Weights of a small image diffusion model: activation gelu.
Rows from block 2, named by matrix and row number. Each number is 50 + 15 x the weight over its row's rms, rounded and kept within 0 to 99. All counts start at 0. After the name is the row's rms in percent of the matrix's.
# ada: adaLN modulation (shift, scale and gate of each sublayer stacked) (model.blocks.2.ada.weight, 1536x192), inputs 96-191
ada.7 018:56 49 50 49 49 51 52 52 49 49 66 49 66 49 50 62 16 50 54 49 46 51 54 48 49 47 50 53 80 53 50 22 66 00 49 49 53 51 50 49 46 49 64 46 37 99 33 52 60 49 55 49 50 49 52 53 49 69 49 49 99 50 49 41 53 69 52 53 73 55 73 51 34 52 20 66 49 79 65 97 59 51 67 54 51 81 62 49 49 49 49 49 36 54 44 51
ada.8 017:51 49 51 48 49 50 52 33 49 49 51 49 51 50 49 51 92 57 52 49 49 48 35 29 49 49 18 51 51 51 49 50 51 94 52 49 51 84 50 50 85 49 51 49 62 50 49 50 51 49 52 49 14 45 50 51 49 39 49 49 00 34 49 49 51 50 51 49 50 52 52 52 59 52 49 51 49 50 49 10 17 50 64 51 50 50 52 50 49 49 37 49 65 53 49 36
ada.9 035:50 50 69 53 50 49 50 50 48 50 49 50 49 51 35 50 79 50 52 50 50 50 22 50 50 50 50 50 46 50 49 59 50 99 63 50 51 50 45 43 49 50 50 50 99 46 50 50 50 40 50 50 46 51 47 49 50 29 50 50 01 50 50 50 50 51 51 50 45 49 57 50 96 46 55 49 50 42 49 36 51 50 47 49 62 41 50 50 50 49 49 50 94 50 50 57
ada.10 024:50 50 62 50 50 49 50 08 50 50 49 50 50 51 50 49 52 49 50 50 50 53 34 50 50 50 40 49 50 49 50 54 50 99 51 50 51 50 50 49 49 50 50 50 99 50 50 51 49 49 50 50 42 14 48 44 50 46 50 50 45 13 50 50 50 50 51 50 49 50 50 50 99 49 50 49 50 47 50 47 17 51 50 50 50 50 50 50 50 50 50 50 78 50 50 44
ada.11 027:50 50 48 49 50 50 50 42 50 50 50 50 49 50 50 49 80 50 49 50 50 49 02 50 50 50 30 50 38 49 50 73 49 99 49 50 49 49 50 50 53 50 49 67 74 46 50 49 50 50 49 50 50 50 50 37 50 00 50 50 03 50 50 50 49 49 39 33 50 50 48 50 72 40 62 48 50 42 47 44 32 43 48 50 49 48 50 51 50 50 50 50 74 50 50 47
ada.12 015:50 50 49 51 50 50 50 33 50 50 50 50 50 50 49 49 86 50 50 50 50 51 41 50 50 50 50 50 49 50 48 54 50 99 52 50 46 50 49 50 49 50 50 50 95 49 50 50 50 49 50 50 50 52 49 46 50 00 50 50 15 42 50 50 50 51 49 48 48 50 50 50 89 49 51 50 50 46 50 42 50 49 49 50 50 48 50 50 50 50 50 50 72 50 50 55
ada.13 030:67 49 48 50 48 66 54 74 49 49 53 49 55 50 50 67 56 73 53 49 48 49 49 47 48 49 64 62 63 64 36 50 54 07 53 48 48 55 39 48 51 48 52 45 36 55 50 44 69 50 57 48 50 71 50 86 49 43 48 48 31 77 49 48 61 55 33 42 63 69 56 60 07 67 50 63 49 66 56 54 68 40 57 53 51 58 62 46 49 49 48 49 50 62 44 59
ada.14 015:49 50 52 50 49 49 50 40 50 50 48 50 51 50 47 49 83 49 79 50 51 51 27 51 50 50 22 50 50 50 55 51 73 63 70 50 53 74 52 47 41 50 51 51 71 55 50 81 50 35 49 50 45 28 49 48 50 39 49 43 69 24 50 47 53 73 52 52 49 49 99 49 63 48 43 50 50 49 50 62 43 48 55 50 72 49 49 49 50 50 48 50 55 48 50 49
ada.15 032:50 52 22 40 51 50 44 50 53 52 49 52 50 52 60 50 43 47 46 53 50 50 67 51 51 50 52 41 50 50 57 50 47 00 43 51 44 50 59 53 50 53 50 50 03 49 50 57 50 52 49 50 50 49 50 50 52 34 54 51 87 50 52 50 47 47 50 17 50 50 47 50 01 50 49 50 52 50 50 50 50 50 50 49 40 51 50 56 52 52 52 53 13 51 50 35
ada.16 066:53 51 32 49 51 64 49 69 51 51 45 51 50 50 55 50 57 64 31 51 51 26 76 50 51 51 99 54 48 50 50 50 34 32 51 51 43 49 50 78 62 51 50 47 33 17 52 54 60 55 49 50 61 67 47 90 51 25 51 50 01 63 51 53 50 25 50 50 50 66 14 53 31 76 52 57 51 46 47 37 59 50 50 50 40 29 50 59 51 51 58 51 31 66 51 50
ada.17 054:50 50 81 50 50 50 50 39 50 50 49 50 50 50 47 49 54 50 50 50 50 50 16 50 50 50 37 50 48 49 50 58 50 99 53 50 53 49 50 38 50 50 49 52 99 48 50 50 50 45 50 50 46 47 48 43 50 44 50 50 36 50 50 50 50 50 50 51 49 50 57 50 99 45 51 50 50 44 50 49 43 50 48 50 53 46 49 50 50 50 50 50 92 49 50 50
ada.18 045:52 30 52 59 31 51 69 43 32 32 59 32 64 37 36 50 57 51 73 30 31 50 36 38 29 31 20 51 55 61 51 51 89 54 55 31 51 54 43 28 63 35 62 48 62 85 31 51 51 20 62 24 32 46 62 50 31 47 31 21 56 44 30 29 61 78 28 40 60 50 63 53 53 50 38 50 32 58 64 63 39 22 77 65 76 81 59 35 30 30 20 32 64 50 32 42
ada.19 017:52 48 75 54 48 50 55 49 48 47 51 47 51 50 47 51 61 52 73 47 49 58 14 49 48 50 03 52 50 52 48 59 73 90 64 47 55 53 48 18 53 47 50 50 75 93 50 42 50 47 52 47 46 48 51 21 47 49 46 47 66 50 48 49 54 87 29 39 50 51 99 51 66 44 51 48 47 51 52 50 50 41 50 51 63 65 51 32 47 47 45 48 77 50 49 70
ada.20 043:50 50 70 50 50 50 50 50 50 50 49 50 50 50 50 50 49 49 50 50 54 50 35 50 50 50 50 50 36 50 50 55 49 99 50 50 60 41 50 50 45 50 48 56 89 38 50 51 47 50 49 50 50 45 47 43 50 56 50 50 09 50 50 50 50 50 50 89 36 50 45 50 99 32 53 45 50 32 50 33 50 50 25 50 50 30 48 50 50 50 50 50 75 38 54 50
ada.21 047:50 50 64 54 50 48 50 42 50 50 50 50 50 50 44 45 69 49 60 50 50 52 04 50 50 50 45 50 42 49 50 77 51 99 72 50 49 50 50 33 36 50 50 59 95 50 50 49 48 47 50 50 48 46 49 30 50 00 50 50 36 45 50 50 50 57 48 45 45 42 84 49 83 23 54 47 50 35 50 46 46 49 32 50 58 23 50 47 50 50 50 50 83 39 50 85
ada.22 048:57 50 41 50 50 58 51 52 50 50 60 50 64 49 50 64 41 52 50 50 39 50 80 46 50 48 53 50 81 60 48 15 63 00 46 50 49 51 49 55 58 50 66 37 20 86 37 50 60 50 58 50 50 50 55 74 50 66 50 47 93 50 50 48 55 51 46 41 78 68 44 55 13 82 31 68 50 78 55 73 57 47 88 61 50 93 66 50 50 50 50 50 30 76 37 44