A small image diffusion model, trained from scratch: num experts 64, trained on stained colorectal tissue patches (NCT-CRC-HE-100K).
Rows from block 4, named by matrix and row number. Each number is 128 + 32 x the weight over its row's rms, rounded and kept within 0 to 255. All counts start at 0. Numbers have three digits each. After the name is the row's rms in percent of the matrix's.
# fc2: MLP down (model.blocks.4.mlp.fc2.weight, 256x1536), inputs 1204-1289
fc2.97 106:135068128126090126092091198087145124108125170178183089061140117111128132148128119173102082062114149157107129084129131107137128128222130163135135082145109139103130089127077161087128120128191116175149199131196180080131153161146140130134089093134131132193106159
fc2.98 103:145080140176128084179149225199127044137128146132133122172111102126136161181123106126137108143129138095121099155128086117131132162128148170205128161127099090159122126097111125150079110150137130120132171138118131115125126165139133134128128129155199017150088114
fc2.99 100:104114123141120118090133095177158114151177046150118116096129133131137123157112098138100165093063145129135120000160125130132134112148127068067103129166161179159107000141134080135112146141125127111128129134034098140079129128080155148166122004102079127127131166
fc2.100 101:061137151094121120128091192181132120143111126123129153121213195117151144190148128090138129140172136112054172144123126220174192144199123156128120087128157116115086088134139121128099131131125107108116164061133069136146128123127204125128106108121129095128108238
fc2.101 100:146132058180155113174115170077126118022120119130113111129136102137104121133096177190160121144092128099255143255130129144135105049129086110104133120103159138148155209137114128086122161118127116136124110195111131121138113081159140129129135111113134085118113164
fc2.102 108:141176181149139072102112223133089102122128127104072129050118131126124198089136127087108138080212214125159114111127118142114135023114126145153127104124000154137195145134145171133135133070065128129150116130174131115149103131208125141102127062095082130126120162
fc2.103 096:108036128166131130069154094060112092125056129074136125112119122066151202108166130163129107128106115136190071211121132062100143131101165094164119133120092121103123193112130149116197111108083182129128128144069128114137149086052128126165106219102117130109182094
fc2.104 103:114128128095144121128141152190066127177103192083093087089142156121128173128112113089102105116127061083102112117155123053128128076166133150132118169087126112051112008091169067108170032154106100128082126122144127110118129136133124138112059085128128073158061102
fc2.105 106:112053152102068131104129021118145106037097113233135109158154096129125089112117151169108133134130132128052128093157128128120128128111149130106156172110076136174160130131142142167085120129131145069139126116145133126132138037131129178142121057131130062130114102
fc2.106 101:088146166127184181128127198109130144139156094138113143130086137135128129114142122161123129137130153128108077193148128092112127147110121105138116104155082144137130255110122128121142114060136144093130125165128173127121129109132131155137148139128130133094164153
fc2.107 098:135181128160129130135114055123189184167139127058125120187147100128128027162131128128199133195072067133122108167125142109125198113078096139136128075068108075150148098127145107124134182085126185143121141088134128190128091144120055121111157134158126127127168136
fc2.108 095:111128148162100122048131155057066132151225112173129119110116162119146159102137163108080128116152102128093127167125127129123114128139160132128162104106155109122121163177191128152155127166117173173128149110109135129128147126126128128129127142200184118094114149
fc2.109 106:065129127126162087145145100143116071122111127130214124135146124124122176137132119077108092152012107150186111111129103137164125176146155130120094169101146088140178197173109106155189099184101129187120152156199117153095104129077122143124170117165106119181098083
fc2.110 095:048120086203093110120075058170171137137131108139114140128165129163133129128084090128160163096111136099108191050154084116128085128105119048196137123104164103127074024129120140149116162107128134151118140140143131123156159075126133127126123146178121138202059109
fc2.111 093:181075098127063112123155098161113114113145125099145136158137202134149208120138123124116135143128165129054173122128134116136133125177086113041128127121128113084125150127172094130091163124105152152094179098151128121126124128134060129094087113112133128114111129
fc2.112 105:153139115121157138187239119067186150120128128170101122129103127148175106117081111111102141122138116131120115209145207128166131162080127150120125148144157195176137128143142128191128109165210103127064109129107140192128127080146135065120155068131088110134142130
fc2.113 097:132128165096127086112116182161132162108122141126125114027104116098138129182133128107128154131096144130146130150079128161095128127155095141138083112090136172125103023130161060110123103144146126146141128081138110088097123130128118110108134142175067090161094170
fc2.114 109:152140106138156170145116201153144014106128131107128128122089128153123163172121134127196159125106165111166137069157161122109140135161114146156129151162108111115108078177142127123125142160145133066118114124027083107128161155177106087195128068130124115128122135
fc2.115 101:097145151061091132128183162124120114178183142126115111144149131133127110106113142134127129135084144125127119226151125136093147151095120183129099174124126205156148124159150128110123192121121116087128070147126171145081135123131107130114128128086106130128116054
fc2.116 103:131045123128132097132145225167128121071127168096143123117144158076071192139113128148105097180097115098141126051104122129133157118200156163091128109142128004146125174124117074220094139194106160159128157125123129080126132086128087179105118127117127094126147148
fc2.117 100:112098163076127042093128055126115139098115110133117162100073166134105133080112119113132141117146127150204178052135071168100096090121115128126213129124046094122134060134129136127147147143165085125120117140122154073130154131175128130129157109078167127070104132
fc2.118 101:109107175126136121146122154126122138069177128122127134127120129122104167113119129132165137118089113128193143110181114130062108080124112113041127133126165173143116144132184187128122102128101128138153121158123128128089119128097148128133114123192080069140084136
fc2.119 098:127119099126145116103117074120157167154106072202150221067128057148130130110146157125134123131150079112254124104189125075132114124066135119146127133127141134149060130128091132095138112187138105146229148128086185078109148114144119163134136116128105112138129081
fc2.120 100:153171127118156073090212127089129124185131126130188124156154124112151163159139063121135082167121146128130130168127151127091162139101114079165189134074135073096164141139108086126126169141129103125127056127108132082119127158113129162151146115129112123153160152
fc2.121 102:127139128109123149123128028130103129148133165135133223102128137136083187110129115117058128097128125128196140153130122075127148121115130110062130097055144037096152090128078135075111136181110154122169097129063122101126128095119112078097081088116128127145079109
fc2.122 094:143131081128132079111123201124124185056130138082121119059102173133147165134130128132128165133153103108136093190198136133136116135156126183118115160096132143102190219095132125128155171044139065107121132100071119116119202111079171109090129199172128127132080127
fc2.123 100:146220128133133162193098113130128154122118124125152137199128134159099129108207168128103113122074128092090081000188111128149159082107137166116108133142190182136165169009116147127116092142127116126141148128177178145140128106099138172155153175128104161076069125
fc2.124 105:094222128197128129129136181137133070112162155153169108127128128116118071103128124082106160118114115071025132099123100133114133128088156131097136124127097189192132154114139117142082161128104071163148130100144125162149127118161152084128136078160129139097143101
fc2.125 098:126127093084128146118127187176128140128128141125120129133098126135077155129089183078085116110108162142194129000132128093140148103134070095161128092159129136116124074150109127079126197138155113145056135131102131142042126128071142128144132114116131123122185116
fc2.126 102:101129188138126129151103238171130129147130109088159104119131128128170094104091132134123110127061110137090111164170133134142132157098118116115159086147066195140136161096145124134092137125126127126102128126179131142128104099133129092132151176050106129174159128
fc2.127 102:131065072184122162180126097088195089146133144106141087116130145102128167129169125129202116175125136185104162026129125125065128145092081088080120124192116054127145068122106104093098127167125171127128091119138130159115147171078105128114110155127117161124117089
fc2.128 095:118068130193120112123133130107160142137117054128141111163177130131134119128115120185168128126155201138094130153145152164153108109138126125128129113134105136111171060162178126127128104149184128187157147056122185117127193128190128136130145114091129129119140131
fc2.129 100:129170185154148105130137112128093134123121128122085161079106122139147078151128129096086166129196154128231125110156198128160128127129129180110120158138122128112019103129127118093117127131174120143151181114124129118129141128136145145134126127153099123093038111