{
  "objective": "epsilon",
  "norm": "layernorm",
  "hidden_act": "gelu",
  "head_dim": 16,
  "inner_norm": false,
  "moe": "top_k",
  "num_experts": 64,
  "shared_expert": false,
  "width": 256,
  "optimizer": "adamw",
  "beta1": 0.9,
  "eps": 1e-06,
  "lr_schedule": "poly",
  "warmup_steps": 360
}
Rows from block 3, named by matrix and row number. Each number is 500 + 50 x the weight over the matrix's rms, rounded and kept within 0 to 999. All counts start at 0. Numbers have three digits each.
# ada: adaLN modulation (shift, scale and gate of each sublayer stacked) (model.blocks.3.ada.weight, 1536x192), inputs 96-191
ada.727:499499502501500499501493499499500499500500499498506500501499500507497500500500497500491498500506501508501499501505500498496500498511504502500500486499500500497499498489500499500499499489500499500502497499496494502500503489509487499492500478482498495500501499500499500500499499504491501500
ada.728:495499500501500499501499499499497499499500499482509499501499499499499500499500500500493495503510498498501499497502506499498499499507501491502500490499494499500498493477499476499502494485499500501501487465490494518500501497504493499487495489480492496499501487496500499499500499501496501491
ada.729:499500497499500500500506500500502500500502502502499500496500500502504504500500503495504500499499500474499500498505499502503500500498491498499499499500501500499505502501500495500504499499500500499499500491501501495499487509499501500503500498498500507500497510501508500500500501496502500499
ada.730:501500500499500505500500500500500500501499501501496501499500500492501500500500510500507500498493499506498500500500500501502500501496499490499501501501500500500497499523500511500501477499500500500499502507502510487500504524498507500502500494498500506500499500500501500500500500499512500498
ada.731:500514499498509499490516512511498507495500520502473487481510500498506502513505532500501500500488474474485511498460504519486510495501487482500496498520498504535502498506511521516508512520510509495487504512502501464496498496501500512505499516542502475495480488499512508514518509486498503500
ada.732:497501500499501499499499501501499501500500500499479489499501500516500502501501499497491495503500500498497500499499505501491501500501499502500501490501500501499499501489501513501501539499501500498499502503500487503495507485495499501500499505497499494499499505497501501501501501499488504498
ada.733:499500503501501498501499500500500500499500499499499499499500501501499500500500499500497499499502498506500500502492499499499500497506503497500496496500500500499499500496500505499500496498500500499499488501496498485498505496503498500495500495499494493499501497499499500500500500503495504500
ada.734:501500502500500499503500500500518500500498500508488508500500500502501500500498500497516503485474503502501500507503490500506500500487500516496493501500503499486496502505500535499500496499500499500500523518504512474501500534499500500513503496496513526500500532511500500500500500501513499501
ada.735:508501501501500509501536504502501501501499515511494508483500501486523498500499567504505504488497477472500507506489496524503501502478487461498498514513503503527520502539500518500514451524500505500475539533501517450504487516496515500501502499527539501501487475502511502501508500483512500514
ada.736:498501513499501498499493501501498501497500501499498499495501505526501500501501500496494495497502496524498501505498500501499501495510507494501499483501498501496485499493501533501502493492501501497497523533495497484494526498501496501494497492492518494498499497496501501501501501501498503501
ada.737:497502477499503493496504505510500504497504512500506499499504502507501503502506500493500500504503499483501501482500503500496501497497487501513498499502500501516504502491505474507504500510507503498499509478497495501499471482513491506505496498523513475498498501499501504501505504492488500508
ada.738:501500503501500501501501500500501500500499500504495500498500500499500498500500500500505502494498500502499500502494497500508500499502501500500491499500502500500501504503500508500500493516500500500497476500500502481500502505502501500500501497508481500500500502500500500500500500501501503501
ada.739:497505498498508495496531504502498506493502508497487498482502501494502501501505530495496497500493475499490510496469503508493502493509497469504496493524497509516506500507502500502501486537503502497476486495495495443497496497512491501504498498542490472493488483497504504503510502499491501497
ada.740:499503497499500500498517502500493507497501501497500495500500503502501505502502514499488497503506493496500501498498506502488500500501499485501507500504497512514515492500500493501511500521500508500498516501499494501497498490499500501493497500514512481500499484497502501500503500498495500509
ada.741:500497500500494500503493497498501495503500497500517501509498491501498495494500485501507502499501514490504488498520498497511498505501501517500496499491501493489496501497498461498489519494498499505511463440501500555503486514501499498501500502487471532503507512502496498498495498504509490493
ada.742:501500499500500501499501500500495500497501500500505501498500502497500500500500505501496499501503491502502500500492500501496500497500501480503501501502498501513502497501500466500500474502500501500496501492497500492501498496505499500496499496511502486497499480499501501500501500500497501504
ada.743:500500490498500501500497501501502500501502501501515512501500499500511501500499500498517502499498501479501500497520499501516501502477491502500503507501500500500500503525500488500500488487501500501500492469503513507505477551498501500510501497491497549501499525508501500500500500497534492481
ada.744:502495500501496506503499494496500495506496497500504505502497497494498500495496507502510502501495505507501497499513497499510497505490501501494501502497501499497500499516497496497500483500497496504502496497506509510504501519492507497500500501496496522508502502503499496496498497501517496500
ada.745:499501499500503498499522501500495501496502500498504491498501504500499508501505504498484497506507487497501501499479503500459500496507500483500503500511499508528510498488500500501507500518500500499497502507487488490499500466500495501495499499526501451495499456492501502500506500499479514509
ada.746:500500501500500498500507500500500500499501500504507500499500500500500500500500499499501507499502498501500500500478499500490500498501500500500495504500500500508506502499500507500500482519500500500499498513498500482499501492500499500501500499545496475499500494500500500500500500500494501511
ada.747:499500501501500499500504500500497500498499500498498497501500500499496500500500499501480494501502493506500500501494501499488500491507501460504501499500500500500499495493500498500500497509500500500501490501489496503499503476502492500476500496504491467500501462491499500500499500501484504503
ada.748:500500497500500499500489500500500500500499500498499498500500500501500500500500485500500500505500501488499500499507500500500500500500497515500500499500500500500499500491500452500499535500500500499500475447500500522500483499502499500502501504500485509500500523500500500500500500500499500497
ada.749:501502494500512500495523502505495502492506505497498504482508500484504499501514513500497500498499478500498500490485498509515504489507496462520489496512496507512543501529504489507499482536503510500482476480499505456501490504536500508499485479535483489497487489500508510501509505498501504493
ada.750:500501491500501500499512501501496501499500501500505500499501501491508507501501514500496500501508495467501501492499501503497501499499488475502501501501499501508507499503501461501502484512501504499497497470498500499500476497501500501497500499508497485499499474499502501501501501491499501510
ada.751:500500495499500500501496499499501499501499500490497500500500499500500499500500499501503495500499501481499499500500500499505500501501496502499500500499500499499492499499500482500499523489500499500501485476505501514499490515499504500502500511492489517501501502501500500500499500499507500477
ada.752:500500499500500500500492500500501500500500500500502502500500500510501499500500489499501500499500501502500500499504499500511500500500500510501496499500500500491497503498500523500500500489500500500500502505500500497500504502503499500500499495487502506500500518500500500500500500500500500498
ada.753:499500504501501494500502500500499500497500500498497494491500501508498500500500501500495498500501491502500500502471501500492500498504502493500500496505499507504500499494500514500500494501500500498493501516491494470495505490500497500495499499514501482498496493497500500500502500501494509507
ada.754:500498500500498500500481499500501499502499500502500501506500497503501499496496492499505502499498511499500499500501499500505500506497500514495499501497501496494482502502500501500494511475500499501505497496509503517501499510490503500508501507479498517502502517502500499500495500500507493488
ada.755:500500500499501502500495501501502500501500500501498502497500501501505499501500501497508500498495499498498501501504500502512500503494499499499500500500500500498495500530500507500501498480500500499499501501501513483499500560497507501504499480490500532501499515502501501500501500498527499485
ada.756:499500494499500499500499500500500500500502500497514500501500500502500500500500498500500500505517501499501499495510501499500500500502499494505500500500500499500500499496500476500499474500500500501501504485500499505501491498512497500500499496499505498500500498500500500500500500500499499498
ada.757:500501489499501501499506501500499501499500501501500500498501502496501513501500515500500499499503495485499501493499499501494501499499489483505500500501499501509513499503501464501502483509501503499497504488499500498500480500502501501500500499502505497499499486499501501501501501489500501507
ada.758:500521500497522498482536522518482523478509531501488496467519519488500522526518578500479483498505438500498527500461506517450515474500500422515498500528481524540514476498517509518535457521518524487464521539476497438500500478511497518481490485538524434474473413486515523519526518495481527526
ada.759:499500502500500500499496500500496500498500500488500499500500502500497500500501501502488493501501497505501500500499501500496500496508503481505501494500494500493485493497500496500501499488500500499500484496495496500499504493506498500488490490491488491498501484496500500500500500503496503483
ada.760:514479508501483536529429477477539474527479477527485539522479476530504419480487443503543524453467545518501463512502465473575482532488511554481471524461528462430401546540476511472432528440480469511528469483535550499519506581486538482535503520441467587529528589533470474475462478523548484401
ada.761:504500501500500500500504500500504500500500500511493505492500499500505498500500501500520507491483500501494500498492496500515500500500500510501486499500503500500505512514500504500499499511500500500494485494506512477500500516508502500516500500520491506500499531503500500500500500501506500499
ada.762:499500490499500499500499500500504500502500500502496497500500500502501500500500498499508500510496502471498501495502501500499500501498489518497501499500500500500498500499500497500501531496500499499502493480508501523499481507492501500511502517500502518500499519501500500500500500495504499493
ada.763:498501502499501496499483501501500501497500501499484499497501501513501499501501499494505497497492498501495501502489499500498501497502500501500497493501498501499466499497501538500501509478501500495498509523496498480496501503498496501500499501495506506497498502498500501501501501501497502494
ada.764:500500496500500500500509500500497500499513500500507499500500502499507506500500501500501500501502498483501501497500501502495500498497493496501502505500500500510516498504500491500501495508500500500499504487499500499500485499499500500501500499510508497500499497499503500500500500494499500508
ada.765:500501498499501500499500504502500504498501506499499501496501500497505500501501507500499500500499497483499501498494500506504501499500495494502499500500499501502500502505501498501500495500501501499495496496500502491500495503506500502500497498510496497498498495500508501501502501495500501497
ada.766:500500500501500501501506500500497500499502500500505507497500501495500500500501504501498501499502496502501500496499499501506500499497501489505498501499500500503511504520500496500500454513500500500493494498497501476501500503517499500496497491513494498500500495500500500500500500501501503501
ada.767:499501494499502492497511502501492501497504501496506496500501500500499508502503500500494499506510498496505501489489504500473501493503497496506504498507498504512507500485501521501503495512501502500500487493492490502500494478505489501495497498512491470492499492496500501501500501498482503511
ada.768:527489549526493522518527485486510489510484486530517523501484493491489490490496509523501520473500504612525488515496470498517485508497556498500478510500520498501532501518486508482498450539486493517500485515505518483519573508500507484501510498520473500514508495514480493487500483540513499534
ada.769:478510462478501477484474510506500507499507510499469462491507500528530526501501484458505490529493499398466503481503533505494508500498439536500528479501499500500459510468506534512501592455506501483496521491500486499485432500488499511531499535477522518499486549499505502505501507457496500443
ada.770:494501507500500496496498500501493501499498500493475479510501502500499521501501499499492493515501499460499501509486506500455500499500501499496517495500494501507495495489501508502501554499501500496503531544500490520492504477481497501495508553498524494497500487489500501501500500500494503508
ada.771:520500510514500504500546500500497500499500501511534520494500500479481500501500530525499513481503485567528501500494481501499500498500533460500478521501499501531559499518500453500500410552500500507480496503499506461515516499508501500492500475550498491499499442499500500500501500524499501567
ada.772:500492534511494503519490486486501489512487477500508504530487495500473471490498481507500501501500526561519483512508498483524490510500551514500502500477512488463489500496488489487480514499490478511525477491501500539500545500499500496500501505491477505515538507501485496489488485545500499501
ada.773:507498506504499533505506498498503498505500500510487508489498498495520492499499536511504504494473500509500498509501496516501498501494507469497497503501505500500505500560498562497498486507498500507488495533508526462508509542494525498501503502504494512511502500506501499498505498499539500503
ada.774:475503500500509458496463500500502500481503500477500485499500501530473500504506459486483483500523501573500500492495500476502500479544523503510494452500499508500465505423500500500500517475500500483499495475475458496486525427518455500491491496483500454475499506483500500500500500527433520499
ada.775:514500503500500535500528500500490500500500500501501526496500500459500500500500548532483500484498461559498500501493494511489500497500529411500499522501498500511513485557500469500500434523500505500464501517501523460503519498505511500475495481522501477500500435501511500500512500501515500515
ada.776:501499501501500501502500500499510499507499499505501505500500499500503499497500500500512513496499522501500497500501496494529500504498500536500491501500515500500510523503500503499500525503500500501500492479503503497503487509500501499533515518500496527505500555509489498499494499501507499501
ada.777:506501516506500499497519499501497499503499501514480493503501501501491501501500501500507498501500498523493501513492501494480499501498514509486503503502502501501512498507501537501501493526501501498499509533506499499497520498474507500507521517517504497499499496497495498501497501499499499535
ada.778:500500520507500501502500498500499500500500501503499500505500500500489500500500501509500500500501499533511500506496500497481499500500523499500502501500499500500500500500500511499500491506500500503505500526500500505500521500499501499499500502501500500500508486500491500499496500510500500514
ada.779:500500508500500500500486500500499500500500496498530499509500500500492500500500488500495499500501501562511500509512500498502500500500531499500501500491500500487496499498500495500500472487500500500504501502492499520500538500499500500485500489470501500500511499499500500500500500513500500500
ada.780:508500517515500512508501498498497500511485500512517502501500500499493500500499501504502500500499505527513500513504499500503500511500520492497500501498510496497501498515500518500497476509500491500500500525505507506503521519489508500499505497499500504511508492502500500500500497515514500504
ada.781:498494532508494498511478489491501492516497487500513499524492500505489500494494472493505500500506535547517487516515500486521493514499530539492503499486515496482490517490492532497492501484490479500518503503500498539500534505486501495505511504467501534512526531500483491492478492524501500497
ada.782:487509502490515488488504509511485510453524503471546500472508532500500500516519519500438481497541456535499513501490499509490508452526504419546482484511466512509505470501509473503524393496510530487469513508443482441496516466573458506430452390507515443464478415473520514508518510501478525509
ada.783:473513453483510478472500521519477515468534512450511483498519515500500525513517500496469474532529475444500511468501531512484516472513468472533510491502458504517500469474518409520513506497517532493499497436475464528496459455540467518477470493500499466473488479469524516514507520484470505499
ada.784:509500497514500498499525498500499500514483501513493499504500500500493502500498502521503499501500500477500500499500501495458499499491493515486501515501501500505508501498500510500501530526500499506512504535522499511502487497471512500513511548530504499500502499499499500500500500491499498514
ada.785:519500515505500501500580500500499500499500500516507501492500500477497500500500550521497507486501486565504500500478489500496500496500521453500481513505500500538569498516500498500500403577500500500486500520500506446501521495509500500492500481579499468500497455500500500500500500504499500561
ada.786:536500538504501536500570500500499500498500506531492526472500500464499496500500562538500501456487469566495505520473473517488500490501528447500484536522500504520543488581500523500502423574500505500467502574500539419512553503500518500498500486572501471497486454508504502500512500502509502540
ada.787:500501506500500499498536501501483501498500502500502498499501500490489507500500524516465499501510465584507501498484502500466501495500534424502503500502498501528529476500501482501501463536501503499491502507488499487500533469505499501463500489539502436498499422499500501501508501505497511542
ada.788:497502494497501499493508502502493503496501504498500495498502502496500505501501529499497493505500481472499504499499506522467502495500490460501519499502492501509500483515502508503505502500501501496497521563499496499499494492497498501499499500511516486495495469496511502502508502485496501501
ada.789:499485531513487500516463480485520485520489475499499499560483499509460491485488421499510500501500565521514478522505498444504484515500542573492501499455511492460481512475483501491477546483484472509576499498507499601499521500488500488508517529470491524512553541499461480485454484556500493496
ada.790:481521499469521496481496524514499517480512515498463485451514504502539500521513513460494486499492470500449515500472500525503517491500485478501498467523489517500482500501516566512520509484517514458449526528486495404482508500501491513500487482500521497481455499490524522519530516483499516464
ada.791:529475501530477520525506476483498483513487486499546537554482492462447487475489486564502516504515524543557469499536494456488481499505541501501511546457502465503509487493482371486472495516481493546541442442500515585544500475506511484496503502510451495512545459517469479481466482541488491530